Weights of a small image classifier.
Model: 2.09M parameters, norm layernorm.
Training: soap at rate 0.0044, 19400 steps, held-out accuracy 49%.
Data: trained on photos of plants, animals and fungi (iNaturalist), 155796 training examples.
Rows from block 3 of a small image classifier, named by matrix and row number. Rows with one number belong to one neuron. Each number is 50 + 10 x the weight over its row's rms, rounded and kept within 0 to 99. All counts start at 0.
After each neuron's rows are labels from the 100 images, of 14976, where the neuron reaches its highest value: "responds to" is what is common among them. Only what is clearly more common there than usual is listed. The data: photos of plants, animals and fungi (iNaturalist).
# fc1: MLP up (model.blocks.3.mlp.fc1.weight, 512x128), inputs 64-127
# fc2: MLP down (model.blocks.3.mlp.fc2.weight, 128x512, transposed), outputs 64-127

fc1.379:62 44 51 47 53 24 43 59 38 48 57 29 43 39 48 56 60 37 73 30 50 59 34 31 50 57 60 40 68 49 46 45 58 34 44 61 54 63 43 50 47 55 38 56 46 53 46 37 60 31 62 45 32 62 54 54 49 45 51 48 44 43 55 46
fc2.379:44 49 46 45 37 53 47 56 46 66 46 45 42 58 51 49 48 52 63 50 65 41 37 42 34 57 58 46 56 31 58 68 32 51 56 53 30 34 44 32 53 42 42 45 48 63 52 44 57 54 52 44 31 61 47 50 42 61 52 41 47 65 61 38
responds to: phylum Arthropoda; class Insecta

fc1.375:37 67 35 42 37 32 44 45 56 41 59 63 46 43 57 52 41 56 40 49 67 54 57 57 45 54 59 61 55 61 48 56 65 39 53 55 54 73 42 44 77 51 40 47 61 36 45 50 61 49 54 46 65 65 45 29 46 48 49 60 50 47 49 70
fc2.375:53 53 53 69 67 46 65 57 43 68 43 39 57 45 37 39 71 42 64 60 43 43 70 42 57 31 41 55 48 41 71 57 47 57 40 45 51 49 44 55 39 51 69 42 38 48 63 38 48 43 47 39 54 49 53 53 29 45 42 58 52 51 44 45
responds to: class Aves

fc1.196:45 58 54 48 56 46 50 59 50 37 33 52 61 49 53 45 53 61 39 57 33 44 41 63 42 57 42 57 69 56 43 49 49 51 21 52 60 45 40 41 53 55 55 42 41 51 51 44 62 64 56 36 55 58 52 61 47 48 57 63 53 49 41 61
fc2.196:48 61 47 42 52 46 62 50 53 50 38 56 52 43 47 65 51 63 39 49 57 33 64 52 65 42 64 59 37 58 44 48 54 46 60 54 62 46 41 47 38 44 40 43 63 62 26 45 50 59 59 52 44 59 36 41 34 50 46 50 35 36 63 48
responds to: class Insecta; phylum Arthropoda; order Lepidoptera

fc1.374:56 57 57 56 49 45 48 63 58 56 46 42 51 43 32 29 42 53 53 33 42 55 52 30 39 44 59 44 55 52 73 33 54 30 53 54 51 67 53 36 58 48 57 55 52 45 63 31 69 45 37 69 36 45 63 56 41 54 58 48 45 45 35 74
fc2.374:43 45 57 36 69 56 55 65 55 49 53 45 58 57 31 59 43 52 46 48 56 39 56 59 49 66 52 37 42 73 71 51 71 42 61 55 38 54 45 54 61 56 38 60 59 44 45 57 48 35 58 32 55 53 37 53 43 46 50 55 43 54 50 49
responds to: phylum Arthropoda; class Insecta; order Lepidoptera

fc1.38:64 33 52 40 52 46 47 62 80 50 58 37 53 33 48 32 53 71 32 42 58 56 56 32 47 56 64 45 40 66 41 49 49 62 48 50 52 51 43 35 49 57 39 51 63 62 55 57 43 56 52 56 37 59 60 56 58 55 43 50 65 49 65 40
fc2.38:42 54 56 48 46 46 45 56 51 53 53 42 45 53 65 36 49 51 51 38 43 41 54 36 32 44 37 61 51 45 58 48 64 46 51 41 60 41 45 37 40 58 42 63 57 32 40 78 52 50 47 17 47 44 54 55 44 66 58 27 49 53 47 43
responds to: phylum Arthropoda; class Insecta

fc1.273:58 57 74 46 30 61 62 39 60 54 50 60 61 44 45 53 45 50 47 53 53 52 50 50 44 45 53 55 44 56 53 44 49 54 50 69 43 42 43 52 60 52 44 41 56 42 71 52 39 56 46 38 53 51 63 54 68 44 36 39 60 48 41 37
fc2.273:55 42 42 43 56 44 33 55 52 60 50 55 57 65 44 55 52 28 52 42 46 29 68 55 27 52 54 70 59 46 51 47 44 33 59 70 78 71 73 43 41 57 46 61 40 56 53 46 45 52 39 46 46 52 36 38 47 59 33 58 49 46 59 39
responds to: order Lepidoptera

fc1.457:56 59 61 46 42 71 49 60 56 47 70 54 45 47 48 67 39 59 43 62 37 36 60 54 40 62 43 52 55 48 52 32 57 54 42 54 70 49 49 30 47 66 47 45 56 42 50 56 59 54 49 56 34 49 62 45 35 57 39 47 60 47 43 47
fc2.457:47 34 57 46 59 50 55 53 43 33 59 32 59 49 54 44 43 55 63 57 37 38 60 44 56 46 46 43 34 62 39 56 35 56 45 56 50 43 48 59 53 52 48 46 48 47 72 46 63 58 54 44 52 54 49 62 34 45 38 70 59 36 48 66
responds to: class Insecta; phylum Arthropoda; order Lepidoptera; family: Nymphalidae

fc1.121:46 41 61 45 54 34 58 57 57 30 44 36 58 48 34 49 39 53 45 55 39 56 37 35 35 49 56 40 50 48 61 50 52 51 53 60 42 55 46 51 58 43 45 54 65 38 48 57 58 31 40 53 45 43 39 49 29 54 57 48 54 66 51 57
fc2.121:47 59 54 62 45 52 58 65 52 31 50 48 61 60 39 39 43 53 69 32 40 55 53 39 65 59 53 64 54 49 63 48 57 49 48 36 39 47 51 40 61 44 43 56 60 32 53 64 59 42 65 57 59 55 55 52 78 29 57 50 64 32 58 50
responds to: class Insecta; phylum Arthropoda; order Lepidoptera

fc1.134:55 44 50 57 51 52 46 54 48 45 62 54 58 38 50 54 47 64 58 53 54 49 36 53 49 57 59 59 60 51 54 55 52 53 41 75 61 40 57 48 50 45 65 45 48 39 54 33 33 56 57 39 25 45 39 51 55 37 60 48 50 49 54 60
fc2.134:54 40 51 52 64 27 47 58 43 53 50 41 59 30 59 65 64 56 60 49 40 51 61 36 46 45 35 34 40 43 53 55 54 49 51 69 54 45 45 48 43 49 62 56 60 59 45 52 38 40 52 44 68 51 49 35 57 60 69 47 52 64 70 50
responds to: class Insecta; phylum Arthropoda; order Lepidoptera

fc1.364:56 54 57 52 30 49 62 33 37 31 42 63 41 49 60 61 61 42 47 46 39 66 54 33 62 54 40 46 46 45 43 37 61 51 61 67 52 49 62 45 28 47 56 42 47 56 47 53 22 49 55 52 47 39 65 48 52 43 46 42 52 43 53 64
fc2.364:70 49 52 60 48 48 55 47 30 42 41 48 61 44 65 55 46 51 41 34 56 41 33 58 38 63 27 58 43 54 54 44 42 48 48 43 54 74 58 43 35 38 47 67 49 48 62 44 47 57 65 66 63 68 41 32 59 44 53 49 56 28 67 59
responds to: order Lepidoptera

fc1.479:47 30 52 40 51 56 57 62 65 43 45 47 60 51 39 45 52 50 42 55 54 48 66 49 60 59 40 43 34 59 55 47 50 50 54 51 43 40 50 71 38 48 61 62 53 50 37 35 57 41 39 49 39 38 48 39 66 72 30 65 41 46 48 39
fc2.479:44 46 57 43 53 43 43 56 40 60 49 62 57 43 40 59 68 62 49 54 33 40 51 43 41 39 67 42 61 33 43 60 71 62 55 57 32 43 47 40 66 28 43 46 62 67 55 58 39 33 53 48 48 33 52 52 28 35 69 34 25 61 62 42
responds to: class Aves; order Charadriiformes

fc1.492:46 51 56 52 47 33 53 39 68 53 50 47 47 56 43 38 55 30 43 51 24 57 60 52 45 55 46 61 57 79 36 45 44 61 53 49 51 46 41 45 43 64 43 51 33 55 40 51 44 41 55 34 56 52 66 43 43 41 35 47 58 61 60 70
fc2.492:51 38 43 40 41 51 43 55 51 37 55 34 46 48 51 44 49 65 49 47 50 56 55 67 38 43 43 60 53 32 45 48 36 41 59 51 70 32 46 51 72 52 32 44 47 42 54 50 47 42 36 60 47 62 52 52 70 56 42 45 52 68 63 70
responds to: phylum Arthropoda; order Lepidoptera

fc1.268:52 46 56 61 57 42 72 41 44 52 50 56 59 67 41 55 57 66 63 39 45 40 39 43 43 43 58 33 49 59 39 48 40 54 43 44 53 32 44 44 39 47 44 35 56 53 66 42 53 56 62 45 54 54 45 50 66 51 40 62 68 56 55 41
fc2.268:68 46 54 64 38 50 55 46 39 42 52 43 63 54 54 38 39 44 50 40 31 51 57 52 48 60 63 61 61 43 45 58 44 31 61 43 71 41 56 59 35 55 57 40 42 30 39 52 53 68 41 40 64 41 31 44 30 57 36 46 57 42 34 44
responds to: order Lepidoptera

fc1.285:52 47 41 33 56 43 36 57 53 54 44 57 46 42 59 45 38 71 34 50 43 52 44 53 46 44 56 41 31 51 66 59 44 46 46 37 56 72 41 44 56 48 33 34 44 58 47 54 49 64 37 45 52 53 34 58 37 57 51 58 71 20 49 58
fc2.285:51 38 62 61 37 58 51 33 58 47 53 48 55 55 44 53 63 40 41 52 50 66 48 60 50 63 47 38 51 43 84 38 61 61 52 63 72 57 45 59 59 51 48 42 47 32 50 66 50 53 63 38 45 54 26 62 46 71 47 40 42 63 60 46
responds to: order Lepidoptera

fc1.148:56 39 36 43 52 26 47 42 57 29 57 51 56 50 50 50 42 52 47 40 48 67 52 40 42 22 41 53 46 41 52 42 50 44 30 55 35 51 72 39 68 55 61 51 54 51 43 40 40 66 65 49 46 38 52 28 57 43 62 44 47 56 58 45
fc2.148:46 50 48 54 55 49 52 54 43 46 37 51 54 52 42 41 56 44 49 42 49 44 32 48 66 52 53 35 52 42 82 52 67 44 39 59 49 66 45 34 54 59 64 58 61 39 31 57 62 35 35 38 55 34 37 55 56 46 45 48 43 44 49 54
responds to: class Insecta; phylum Arthropoda; order Lepidoptera

fc1.237:60 48 35 50 56 44 32 53 63 32 59 50 46 58 54 53 54 47 62 55 56 57 57 45 52 53 39 61 49 49 57 65 61 43 29 52 43 39 53 51 40 49 44 58 50 54 47 40 39 29 68 46 45 35 65 51 38 49 52 43 63 43 42 51
fc2.237:50 43 58 47 38 56 58 48 50 61 35 42 28 39 75 44 46 59 56 49 52 50 30 38 46 59 70 40 40 45 66 50 51 42 47 55 61 49 51 59 58 47 50 68 52 71 49 63 44 46 48 55 37 57 47 50 69 56 47 43 46 57 51 57
responds to: class Aves

fc1.238:66 43 47 50 48 44 56 63 60 49 66 40 59 56 63 42 55 55 41 43 47 51 37 52 39 53 64 43 50 46 47 34 36 59 49 43 32 31 55 59 33 46 33 41 45 26 46 66 63 55 56 33 61 43 50 53 45 38 51 45 61 52 56 62
fc2.238:47 51 53 61 39 45 52 48 58 54 50 49 58 47 28 45 57 58 70 52 55 69 30 43 35 54 61 46 45 56 43 56 40 45 42 45 62 37 55 48 47 50 42 59 72 46 55 53 41 47 40 50 46 60 57 59 43 54 35 51 49 28 39 80
responds to: phylum Arthropoda; class Insecta; order Lepidoptera

fc1.385:64 60 58 49 62 31 56 54 59 45 37 42 74 41 47 34 63 35 50 51 43 53 50 55 37 49 55 36 26 55 47 63 28 35 39 68 42 32 36 45 64 46 43 47 57 41 44 45 55 37 46 42 64 50 52 43 55 47 57 60 63 38 46 43
fc2.385:41 43 63 42 53 37 40 52 61 47 44 42 56 50 37 40 52 34 36 36 41 35 44 53 59 47 35 61 50 37 52 34 71 38 63 64 45 50 46 58 49 57 40 33 38 67 66 43 47 73 50 54 39 64 51 54 46 36 57 44 57 49 35 32
responds to: class Insecta; phylum Arthropoda; order Hymenoptera; family: Apidae

fc1.274:60 50 62 57 65 54 49 57 78 49 45 63 39 57 63 69 57 56 59 45 47 54 55 62 43 45 58 54 40 59 58 41 59 62 67 50 45 44 51 67 45 49 49 62 48 39 48 53 54 43 44 60 35 43 43 49 71 52 56 41 46 61 12 49
fc2.274:50 33 38 50 34 54 44 54 54 25 60 48 51 38 47 46 57 45 50 74 39 46 54 35 49 39 51 32 49 42 36 51 57 54 76 45 46 53 54 45 58 38 53 49 57 40 45 54 51 37 42 30 48 53 52 41 59 36 43 46 52 44 52 57
responds to: class Aves

fc1.115:64 57 54 45 42 28 62 45 54 44 59 48 68 58 55 53 47 55 38 57 52 39 52 55 48 32 38 37 61 50 52 55 57 34 36 50 37 52 45 56 51 48 46 39 31 39 35 56 42 56 85 44 43 54 50 60 56 63 45 46 47 38 49 55
fc2.115:53 28 63 44 43 49 68 49 46 77 40 54 48 40 54 26 62 60 63 30 38 39 45 52 60 53 35 59 47 62 43 56 40 60 42 47 37 45 50 56 39 67 38 50 53 45 34 55 58 53 53 47 43 64 58 44 45 45 54 48 52 56 24 38
responds to: phylum Arthropoda; class Insecta; order Lepidoptera; family: Nymphalidae

fc1.81:46 64 53 55 61 38 43 54 31 46 43 71 59 44 41 46 52 51 55 41 37 53 44 40 48 56 46 37 54 67 61 64 51 42 42 58 63 24 35 56 66 35 57 58 54 53 52 60 42 36 69 45 53 69 62 36 41 36 40 55 41 56 49 47
fc2.81:47 61 62 41 47 43 52 50 53 48 42 59 48 59 59 56 56 55 52 45 61 40 47 46 45 63 43 36 37 39 41 44 35 58 58 38 54 63 35 54 26 49 42 48 44 50 37 50 45 67 44 53 45 44 50 62 44 51 66 48 43 48 40 46
responds to: class Insecta; phylum Arthropoda

fc1.448:48 31 73 45 47 61 42 44 29 52 49 53 56 51 43 50 41 62 45 48 46 43 56 42 47 49 62 63 49 53 40 46 46 50 54 61 63 45 52 55 52 61 55 61 56 45 58 52 29 63 61 61 55 46 55 58 51 52 31 44 41 52 38 29
fc2.448:52 50 50 40 42 38 60 43 45 59 20 39 64 42 44 51 59 33 69 46 49 45 34 38 43 39 50 32 65 56 34 47 47 36 48 29 61 48 51 46 38 63 60 55 63 56 63 38 55 58 41 44 65 41 44 54 40 55 48 55 61 32 46 50
responds to: phylum Arthropoda; class Insecta; order Lepidoptera