Weights of a small image classifier: 2.09M parameters.
Rows from block 10 of a small image classifier, named by matrix and row number. Rows with one number belong to one neuron. Each number is 128 + 24 x the weight over its row's rms, rounded and kept within 0 to 255. All counts start at 0.
After each neuron's rows are labels from the 100 images, of 14976, where the neuron reaches its highest value: "responds to" is what is common among them; "patch colour" is the nearest of a few named colours to the mean colour under the peak. Only what is clearly more common there than usual is listed. The data: photos of plants, animals and fungi (iNaturalist). In brackets: how many of the 100, against the usual share in percent.
# fc1: MLP up (model.blocks.10.mlp.fc1.weight, 512x128), inputs 0-127
# fc2: MLP down (model.blocks.10.mlp.fc2.weight, 128x512, transposed), outputs 0-127

fc1.184 [104 134 134 127  99 135 136  94 140 122 125 105 110 126 140 141  94 160 160 124  97 132  83 106  95  85 104 158 174 132 133 140 129 108 109 135 143 177 144 144 101 126 124  99  97 109 184 120 118 173 104 109 116 105 125 138 122  95 119 156 107 139 127 145 159 107 143 142 131 141 156  82  75  94 124 126 126 146 153 130 177  60 128 132 148 115 133 150 130 159 129  58 131  87 143 102 105 144 157 156 130 116 175 159 120 151 105 125 148 105 145 131 147 138  86 150 117 126 140 130 161 124 115 119 142 143 128 132]
fc2.184 [130 110  86  78  63 182 127 123 142 137 138 152 133 145 148 128 120 139 146 114 153 109 160 116 165 149 137 121 138 142 114 151 122 117 118  73  94 142 142 107 121 102 121 106 139 109 150 101 144 119 144 150 165 159  89 144 160 123 108 141 162 150 134 135 136 106 140 155 123 122 112 165 143 164 133  77 132 141 153 146 132 106  75 148 145 157 142 159 128 128  89 112 173 122 169 153 137 108 146 163 103 124 102 138 159 109 172  96 128 103  97  91 154 155 156 101 141  97  95 128 134 136 145 109 109 114 126 144]
responds to: order Accipitriformes (39 vs 3.9); family: Accipitridae (33 vs 3.3)
patch colour: cyan (30 vs 2.5)

fc1.449 [131 104 130 101 180 127 119 141 123 134 129 145 146 128 113 129 101 105 101 109 110 110 153 139 112 156 123 144 105 140  76 147 128 149 112 120 130 124 113 132 124 135 102 126 139 110 137 142 143 118 121 155 135 145 161 187 112 114 116 211 142 143  73 146 114 124  89 134 153 133 109 124 110 105 142 155 128 100 156 136 121 131 103 152 169 119 110 135 119 147 129 180 111 136 128 118 173 129 155 162 134  85 125 154 112 150 187 157  94 117  94 151 124  85 174 112  84 168 140  83 128 106 133 109 112 102 121 112]
fc2.449 [141 118 155  72 169 154 133 138 151 142  97 145 166  85 155 112 102 158 124 113 104  88  86 125 163 120 145 114 141 162  78 162  89 125 132 141 151 151 107 120 106 123 135 117 103 121 126 121 138 141 121 133  95 101  87 132 122  81 131 136 139 116 118 134 125 137 118 133 169 150  94 107 134 122 134 111 129 139 145  79 147 123  76 140 175 111 118 120 115 146 127 132 124 110 137 178 113  88 111 108 162  93 127 149 117 115 129 102 118 159 164 161 100 142 159  91  88 169 148 156 122 126 100 108 138 135  92 145]
responds to: class Insecta (69 vs 29.2); phylum Arthropoda (69 vs 30.9)
patch colour: brown (51 vs 24.2)

fc1.63 [154 113 132 130 144 101 122 124 133 136 150  93  91 105 112 106 133 153 110 109 162 147 151 141 134  99 132 137 148  90  99 107 127 151 118 146 125 181 115 113 140 190 151 142 144 116 135 157 117 137 107 166 107 122 144 159 107 129 133 110 145 109 143 116 134  90 147 160 158 127  78 114 122 109 165 106 133 127 152 105 109 155 114 142 106 148 137 107 162  78  96 104 102 120  87 141 133 127  86  83 104 117 116 133 158 103 167 123 151 129 128 140 136 119  77 120  60 123 161 102 167 172 138  94 146 119 144 137]
fc2.63 [138  90 140  78 135 140 108 112 155 123 113  71 129 145 152 113 136 159 156 110 123 143 125 115 124 128 102 165 127  64 126 177 137 161 158 142 108 151 111 135 175 137 138 149 127 131 111 100  99 133 114 112 135 163 117 127 107 162 133 133 152 100 105 100 129 136 146  91 136 145  97 157 125 149 120 145  91  70 134 117 113 150 145 121  97 116  74 147 114  81 137 144 142 128 139 140 142 113 115 109 125 136 108  80 135 171 157 120 152 102 170  90 103 117 141  95 127 103 130 103 145 126 164 144 170 114 123 164]
responds to: phylum Arthropoda (94 vs 30.9); class Insecta (93 vs 29.2); order Lepidoptera (58 vs 13.7); family: Nymphalidae (45 vs 4.6)
patch colour: brown (51 vs 24.2)

fc1.264 [107 155 137 119 144 142 146 125 148 137 133 154 139 167  92 153 118 134 132 124 117 120 122 134 141 123  79 157 117  92 134 153 126 109 156  46  87 145 109  90 117 123 135 116 153 164 133 160 140 121 107 140 139 159 167 124 167 133 139 128 104  92 114 112 165 146 108 134 135 165 162 135  97 135 124 118 168 101 119 114 118 110 131 132 124  71 131 106 114 149 134 102 111 156 117 147 152 109 103 159 123 119 129 106 117 160 128 125 130  93 170 127 118  96 156 189  82 118 141  94 138 152  91 158 135 119 124  70]
fc2.264 [179 139 131 127 118 144 133 133 208 164 108 133 155 149 124 161 148 156 127 106 150 108 129 140 119 152 114 187 121 106 123 133 154 125 143  94 130  98 112  60 108 121 135 135 147 145 111 151 126 169 101  74 131 134 159 108 113 152 133 120 150 133 129 108 127 115 125 144 107 130 145 135  99 151 111  95 120  64 151  93 133 102 134 110  94  73 126  90 138 137 144 167 101 122 148 153 137 128 119 124 117 114 135 134 140 114 154 138 123 134 124 195 144 135 111 126 101  99 107 111 161 150  91 113 132 101 108 146]
responds to: phylum Arthropoda (90 vs 30.9); class Insecta (89 vs 29.2); order Lepidoptera (78 vs 13.7); family: Nymphalidae (62 vs 4.6)
patch colour: brown (53 vs 24.2)

fc1.441 [101 141 156 128  97 108 137 108 182 137 142 147 137 109 164 132 128 117 128 143 122 155  97 104 138 118  99  88  97 127 123 153 117 110 106 103 143 117  99 112 128  71 137 117 147  97 147 128 112 105 104  97 169 156 100  99 174 113 102 137 170 130 129 111  90 127  54 128 147 172  99  88 120 139 106 129 112 152 101 112 150 135 144 108  95  79 128 115 139 110 144 120  96 120 136 149 154 131 154 118 105 149 135 115 129 129  90 160 118 157  93 153  88 141 134 115 135  80 109 119 141 103 111 122 128 113 181 114]
fc2.441 [147  89 101 218 120 112 111  67 121  85 118 118 119 129 148 112 104 128 122  88 138 143  82 160 126 154 149 140 118 131  86 113 168 127 110 132 122 102 120 102 117 170 108  95 126 125 145 129  96 121  95 130 120 157 143 115 133  82 119 154  97 105 135 159 159  92 167 141 124  94 163 137 111 124 107 108 112 113 132 125  87 134 139 127  95 125 130 114 146 154 120 119 132  98 121 130 132 126 119 164 130 110 133  83  91 112 128 134 125 144 155  93 138 101 107 109 101 145  71 147 144 154  90 116 155 132 141 108]
responds to: phylum Chordata (96 vs 60.8); class Aves (93 vs 55); order Charadriiformes (33 vs 7.6)
patch colour: grey (77 vs 49.9)

fc1.6 [131 133 111  98  96 137 116 119 126 183 157 160 161 141  99  94  82 140 110 108 140 133 135 108 144 146 100 101 143 157 119 117 104 103 121 103 138 115 142 124 111 101 124 126 122 123 139 168 167 125 126 129 138 117 127 176 170 128 116 131 144 151 111 132 116 153 137 112  86 128 113  80 164  72 106 168 145 126 137  92 117  96 121 105 103 140 106 129 130 125 157 115 175  92 136 119 131 113 111 152 142 139  69 132  99 148 130 105 182 135 103 139 138 112 126  68 155 167 130 149 111 112  81 144 114 130  84 142]
fc2.6 [114  94 102 122 158 141 103 123 120 153  97 145 138 114 144 109 184 138  85  97 124 126 103 125 135 158 179 131 105  99 110 134 110 113 111 128 106 130 143 127 144 104 100 119 128 117 142 128 105 130 131 150 154 148  87 140 138 140 142 161 126 134 113 152 133 166 135 162 148 155  73 155  91  90 117 115  95 101 128 142 101  77 134 109  88 106 121 109 147 110 146 182 140 101 134 158 129 134 148 144 120  84  93 116  89 174 152 110 137 109 126 107 169 116 144  98 151 143 106 120 142 181  76 145 145 117 113 106]
responds to: class Aves (83 vs 55)
patch colour: white (29 vs 5.8)

fc1.143 [111 171 140 146 144  98 164 101 129 155 132 133 145 126  99  83 100 164 135 135 105 111 113 117 115 152 133 152 119 115 187 139 129 134 134 110 156 127 151 167 143 110  94 145 127 141 148  98 121 110  91 132 168  72 117 110  79 130 114 132 140 127 147 134 167 113  98 121  86 169  80 177 162  83 122 116  61 122 142 132 104 123 141 125 111  86 109 147 150 136 148 106 129 134 136 117 139 116 172 161 115 130 126 103 151 141 133 132 133 150 146 139 148 144 130 121 112 146 135 143 173 191 124 138 120 105 118 143]
fc2.143 [113 110 130 168 108 127  99 167  94 158 130 150  82  95 138 161 106 120 124 144 138 144 105 107 117 145  99 116 103 123 178 133 150 133 123 128  94 120 109 152 146 158 139 140 130 113 129 137 141  65 138 138 133 161 142  92  87 124 154 137 145 149 113 164 114  80 132 122 135 143 154 151 143 115 156 142 109 142 169 114 142 129 122 105 145 115  89 147 104 184 117 121 117  95 128 130 170 165 120 166 160 119 112 161  94 123 164  88 119 109 161 171 140 105 123 177 125 122 125 147 130  98 129  82 159 137 104 138]
responds to: order Anseriformes (45 vs 5.5); family: Anatidae (45 vs 5.5)
patch colour: grey (78 vs 49.9)

fc1.422 [158 122 127 105 128  76 125 120 147 142 149 119  96 152 151 102 172 193 130 137 126 155 188 102 130 132 147 141 122 173 146 117 141 170 137 131 121 106 141 155 122 125 129 135 127 109  89 155 101 127 136 113 137  95 137 106 162 152 143  42 142 138 129 125 108 137  97 137 152 151 151 145 123 112 101 113 128 108 168 162 151 118 156  66 113  90 126 154 147 142 118 138 111 150 115 132 112 141 128 139 125 170 122  97 159  95 115 129 145 161 115 104 111 125  96 120 148 107 164 174 127 155 136 120 129  96 145 124]
fc2.422 [166 130 117  58 120 126  55 161  92 114  91 155 164 113 148 111 182 133 103 101 137 145 122 117 157 151 132 157 123 117 145 154 134 104 120 154 145 116  98  86 122 114 122 122 117 120 134 154 160 102 134 117 111 122 138 127 114  91 147 180 136 115  90 167 172 145 112 116  96 113  79 121 124 109 148 106  95 131 145 132 119 131  96 130 125 137 112 126  98 137 192 135 128  71 112 116 150 169 137 124 145 134 161 135 166 136 133 126  94 143 145 129 121 125 120 143 101 134 128 145 140 123 111  93 112 163 139 141]
responds to: kingdom Plantae (39 vs 7.3); phylum Tracheophyta (39 vs 7.3); class Magnoliopsida (31 vs 5.6)
patch colour: brown (50 vs 24.2)

fc1.320 [159 116 126 122  54 141 141 146 131 103 108 158 117 113 127  82 103 142 129 141 123 151 118 100 109 139 145 139 124 139 119 111 137  89  94 155  96 111 155 129 124 168  92 148 160 122 134 107 140 173 112 129  96  63 124 144 151 165 125 121 146  65 144  91 150 130 142 125 115 124 142 143 166 157 110 215 141 129 121 148 168 114 159 119 118 120 130 122 156 144 104 137 176 129 148 164 156 130 119 155 102 104 115 131 127 118 128 148 133  61 143 125 114 114 125 114 161 131 120 103 147 124 122 124 132 126 134 116]
fc2.320 [109 123 112  74 156 123 118 151 105 148 108 121 145 132 148 142 103 109 158 142 132 104  75 143 125  93 121 113 159 146 157 140 150 127 164 121 149 109 149 133 104 119 104 141  83 113 135 143 149  74 133 123 119 172 156 160 145 106 164 116  93 143 118 176  95 119 128  95 114 157 137 116 185 103 118 116 141 147  99 117 111 157 125 107 128 148 146 103 113 123 113 167 108 123 102 123 113 132 171 150 134 159 121 150 131 113 126 114 154 100 113 111 134 130 113 152 151 164 175 109 100 146 122 143 126 108 165 209]
responds to: order Anseriformes (36 vs 5.5); family: Anatidae (36 vs 5.5)
patch colour: pink (26 vs 10.2)

fc1.40 [125 158 122 120 142  93 153 105 108 121 134 134 152 120 142 144 153 112 128 142 135 117 161 135 129 112  95 111 117  97 162 109 146 131 108 114 165 137 158 200 161 128 118 155 142 135 100 147 126 126 103  99 110 108 104  74 115 147 131 108 117 136 154 113 145 161 153 104 128  95 141 148 127 136 162 149 151 101 157 133 198 150 154 132 122  95 125 123 155 130 199  80 137 132 121 128 102 114 128 128 104  82 164 115 132 157 111  95 156 145 134 108 121 153  72 112 135 145 158 139 127 110  94 115 145 168 120 157]
fc2.40 [133 107 139 156 136 107 134 111  92 107 129 123 144  92 146 138 126 155  92 128 145 132 136 175 115 157 123 111 128 119 131 126 139 154 105  81  88 105 120 117 147 105 130 105 146  83 133  88 130 136 143 149 150  93 131 142 123 122 131 149 117  93  79 165 117 156 121 147 137 100 163 144 144 118  91 105 118 113 110  88 113 151 104 188 210 104  95 133 141 124  87 146 105 105 118 140 155 147 129 166 137 119 105  89 126 127 137  76 118 121 157 127  91 145 171 143 137 109 118 128  95 119 145 171 140 138 154 132]
responds to: phylum Arthropoda (92 vs 30.9); class Insecta (90 vs 29.2); order Coleoptera (36 vs 3.2); family: Coccinellidae (34 vs 1.7)
patch colour: pink (27 vs 10.2)

fc1.416 [126 126 164 105 150 122 104 111 132 145 121 150  97 156 165 153 117 123 134 161 122 103 134 139 161 156  81 116 136 125 129  79 103 149 119  95 140 118 133 121 134 116 141 154 135 128 116 132 173 132 118 163 125 103 139 101 102 122 163 134 112 100  95 119 126 115 118 120 114  99 128 169 122 122 126 120 132 109 112 161 166 166 169 141 149 113 158 163 114  82 154 106 143 128 114 141 135 100 151 129 138 129 195 148 119 130 140 103 104 150 111 116 160 171 134 163 104 128 140  89 132  98  51 147 156  93  68 134]
fc2.416 [144 119 153 109 155  80  86 137  96 158 150 121 120 144 117 127 129 132 117 121 113 187 137 111 110  95 119 171 141 111 102 129 133 157 151  91 116 103 110 118 104  90 132 148 134  92 128 143 107 101 137 133 125 130 124 141 113 109 121 102 150  91 108 194 134 160 168 141 161 155 134 149 125 154 170 116 132  79  89 129 136 107 113 149 120 111 142 166 127 117 107 175 128 189 107  97 110 123 117 145 122 134 138 132 152 154 137 150 153  66 133 132 144 158  94  94  99 120 169 136 138 141 130 159 101 133 115 103]
responds to: phylum Arthropoda (76 vs 30.9); class Insecta (66 vs 29.2)
patch colour: pink (31 vs 10.2)

fc1.245 [151 164 112 148 121 158 112 116 135 142 185 118 140 126 114 125 142  88 132 147 111 176 124 128 139 130 104  87  95 128 107 122 126 135  99 111 135 147 116 112 107 126 122 153  73 127 124  99 163 141 130 142 130 134 107 147  96  98 135 169 102  62 117  78 191 132  88 143  84 137 134 121 153 146 142 140 118 102 116 142 121 123  85 108  90 109 133 100 128  92 134 149 123 114 170 142 116 143 107 114 149 132 127 116 168  94 153 120 177 124  88 111 157 136 151 117 142 129  76 114  97 126 155 131 161 129 108 141]
fc2.245 [114 118 114 213 120 152 129 109  73 147 152  93 159 183 168 115 132 105 125 133 119  99 130 104 179 144 139 137 118 197 130 126 100 115 120 116 166 117  99 107 167 103 149 115 108 144 153 116 134  97 137 146 106 122 112 128 140 168 115 118 141  80 153 104 140 169 112 109 149 124 124 137 147 119 118 146  86 136 132 130 122 158 126 138 120 109  98 112 106 121 129 105 111 133 148 156 141 139 134 195 115 146 128 151 117 128 144  91 141 124 103  79 131  73 147 109 120 112 120 130 118 139 112 132 119 159 128 101]
responds to: class Aves (92 vs 55); phylum Chordata (92 vs 60.8); order Charadriiformes (51 vs 7.6); family: Scolopacidae (30 vs 3.2)
patch colour: grey (77 vs 49.9)

fc1.0 [144 127 108 129 119 127 168 177 141 136  82 106 112 142 131  99 141 132 109 112 133 129 142 104 122 132 133 115 162 125 141 109 153 114 130 159  94  89 107 119 140 137 126 154 135 160 129 149 147 123 142  89 100 115  79 115 112  56 154 125  99 121 158 116 155 150  98  88 139 136 165 152 106 132 158 131 102  79  96 125 111 117 123 126 106 113 123  78 156 131 154  94 131 122 148 123 104 158  98 116 137  82 122 104 139 146 159 127 123 130 104 110 136 130 187 175 140 147 136 148 116 145 136 112 148 133  78  65]
fc2.0 [103 149 116 172 156 142 116 118  78  86 149  85 113 153 122 145 107 133 109 142 127 129 150 115 127 158 122 132 154 132 108 107  98  80 105 120 103 133 145  89 164 136 116 135 128 120 183 133 102 149 121 141 150 144  86 118 124 131 119 144 131 129 119 128 146 178  89 175 152 146 126 137 130 105  99 123 102  73 182 141 126 123  90 139 162 132 133 127 114 187 148 172 137 132 127 112 164 105 134  73 113 118 111 109 133 170 136 170 133 111 127 109 124 135 160 136 146 137 107  86  87 125 119 148 101 126 107 119]
responds to: phylum Chordata (94 vs 60.8); class Aves (91 vs 55)
patch colour: pink (27 vs 10.2); white (26 vs 5.8)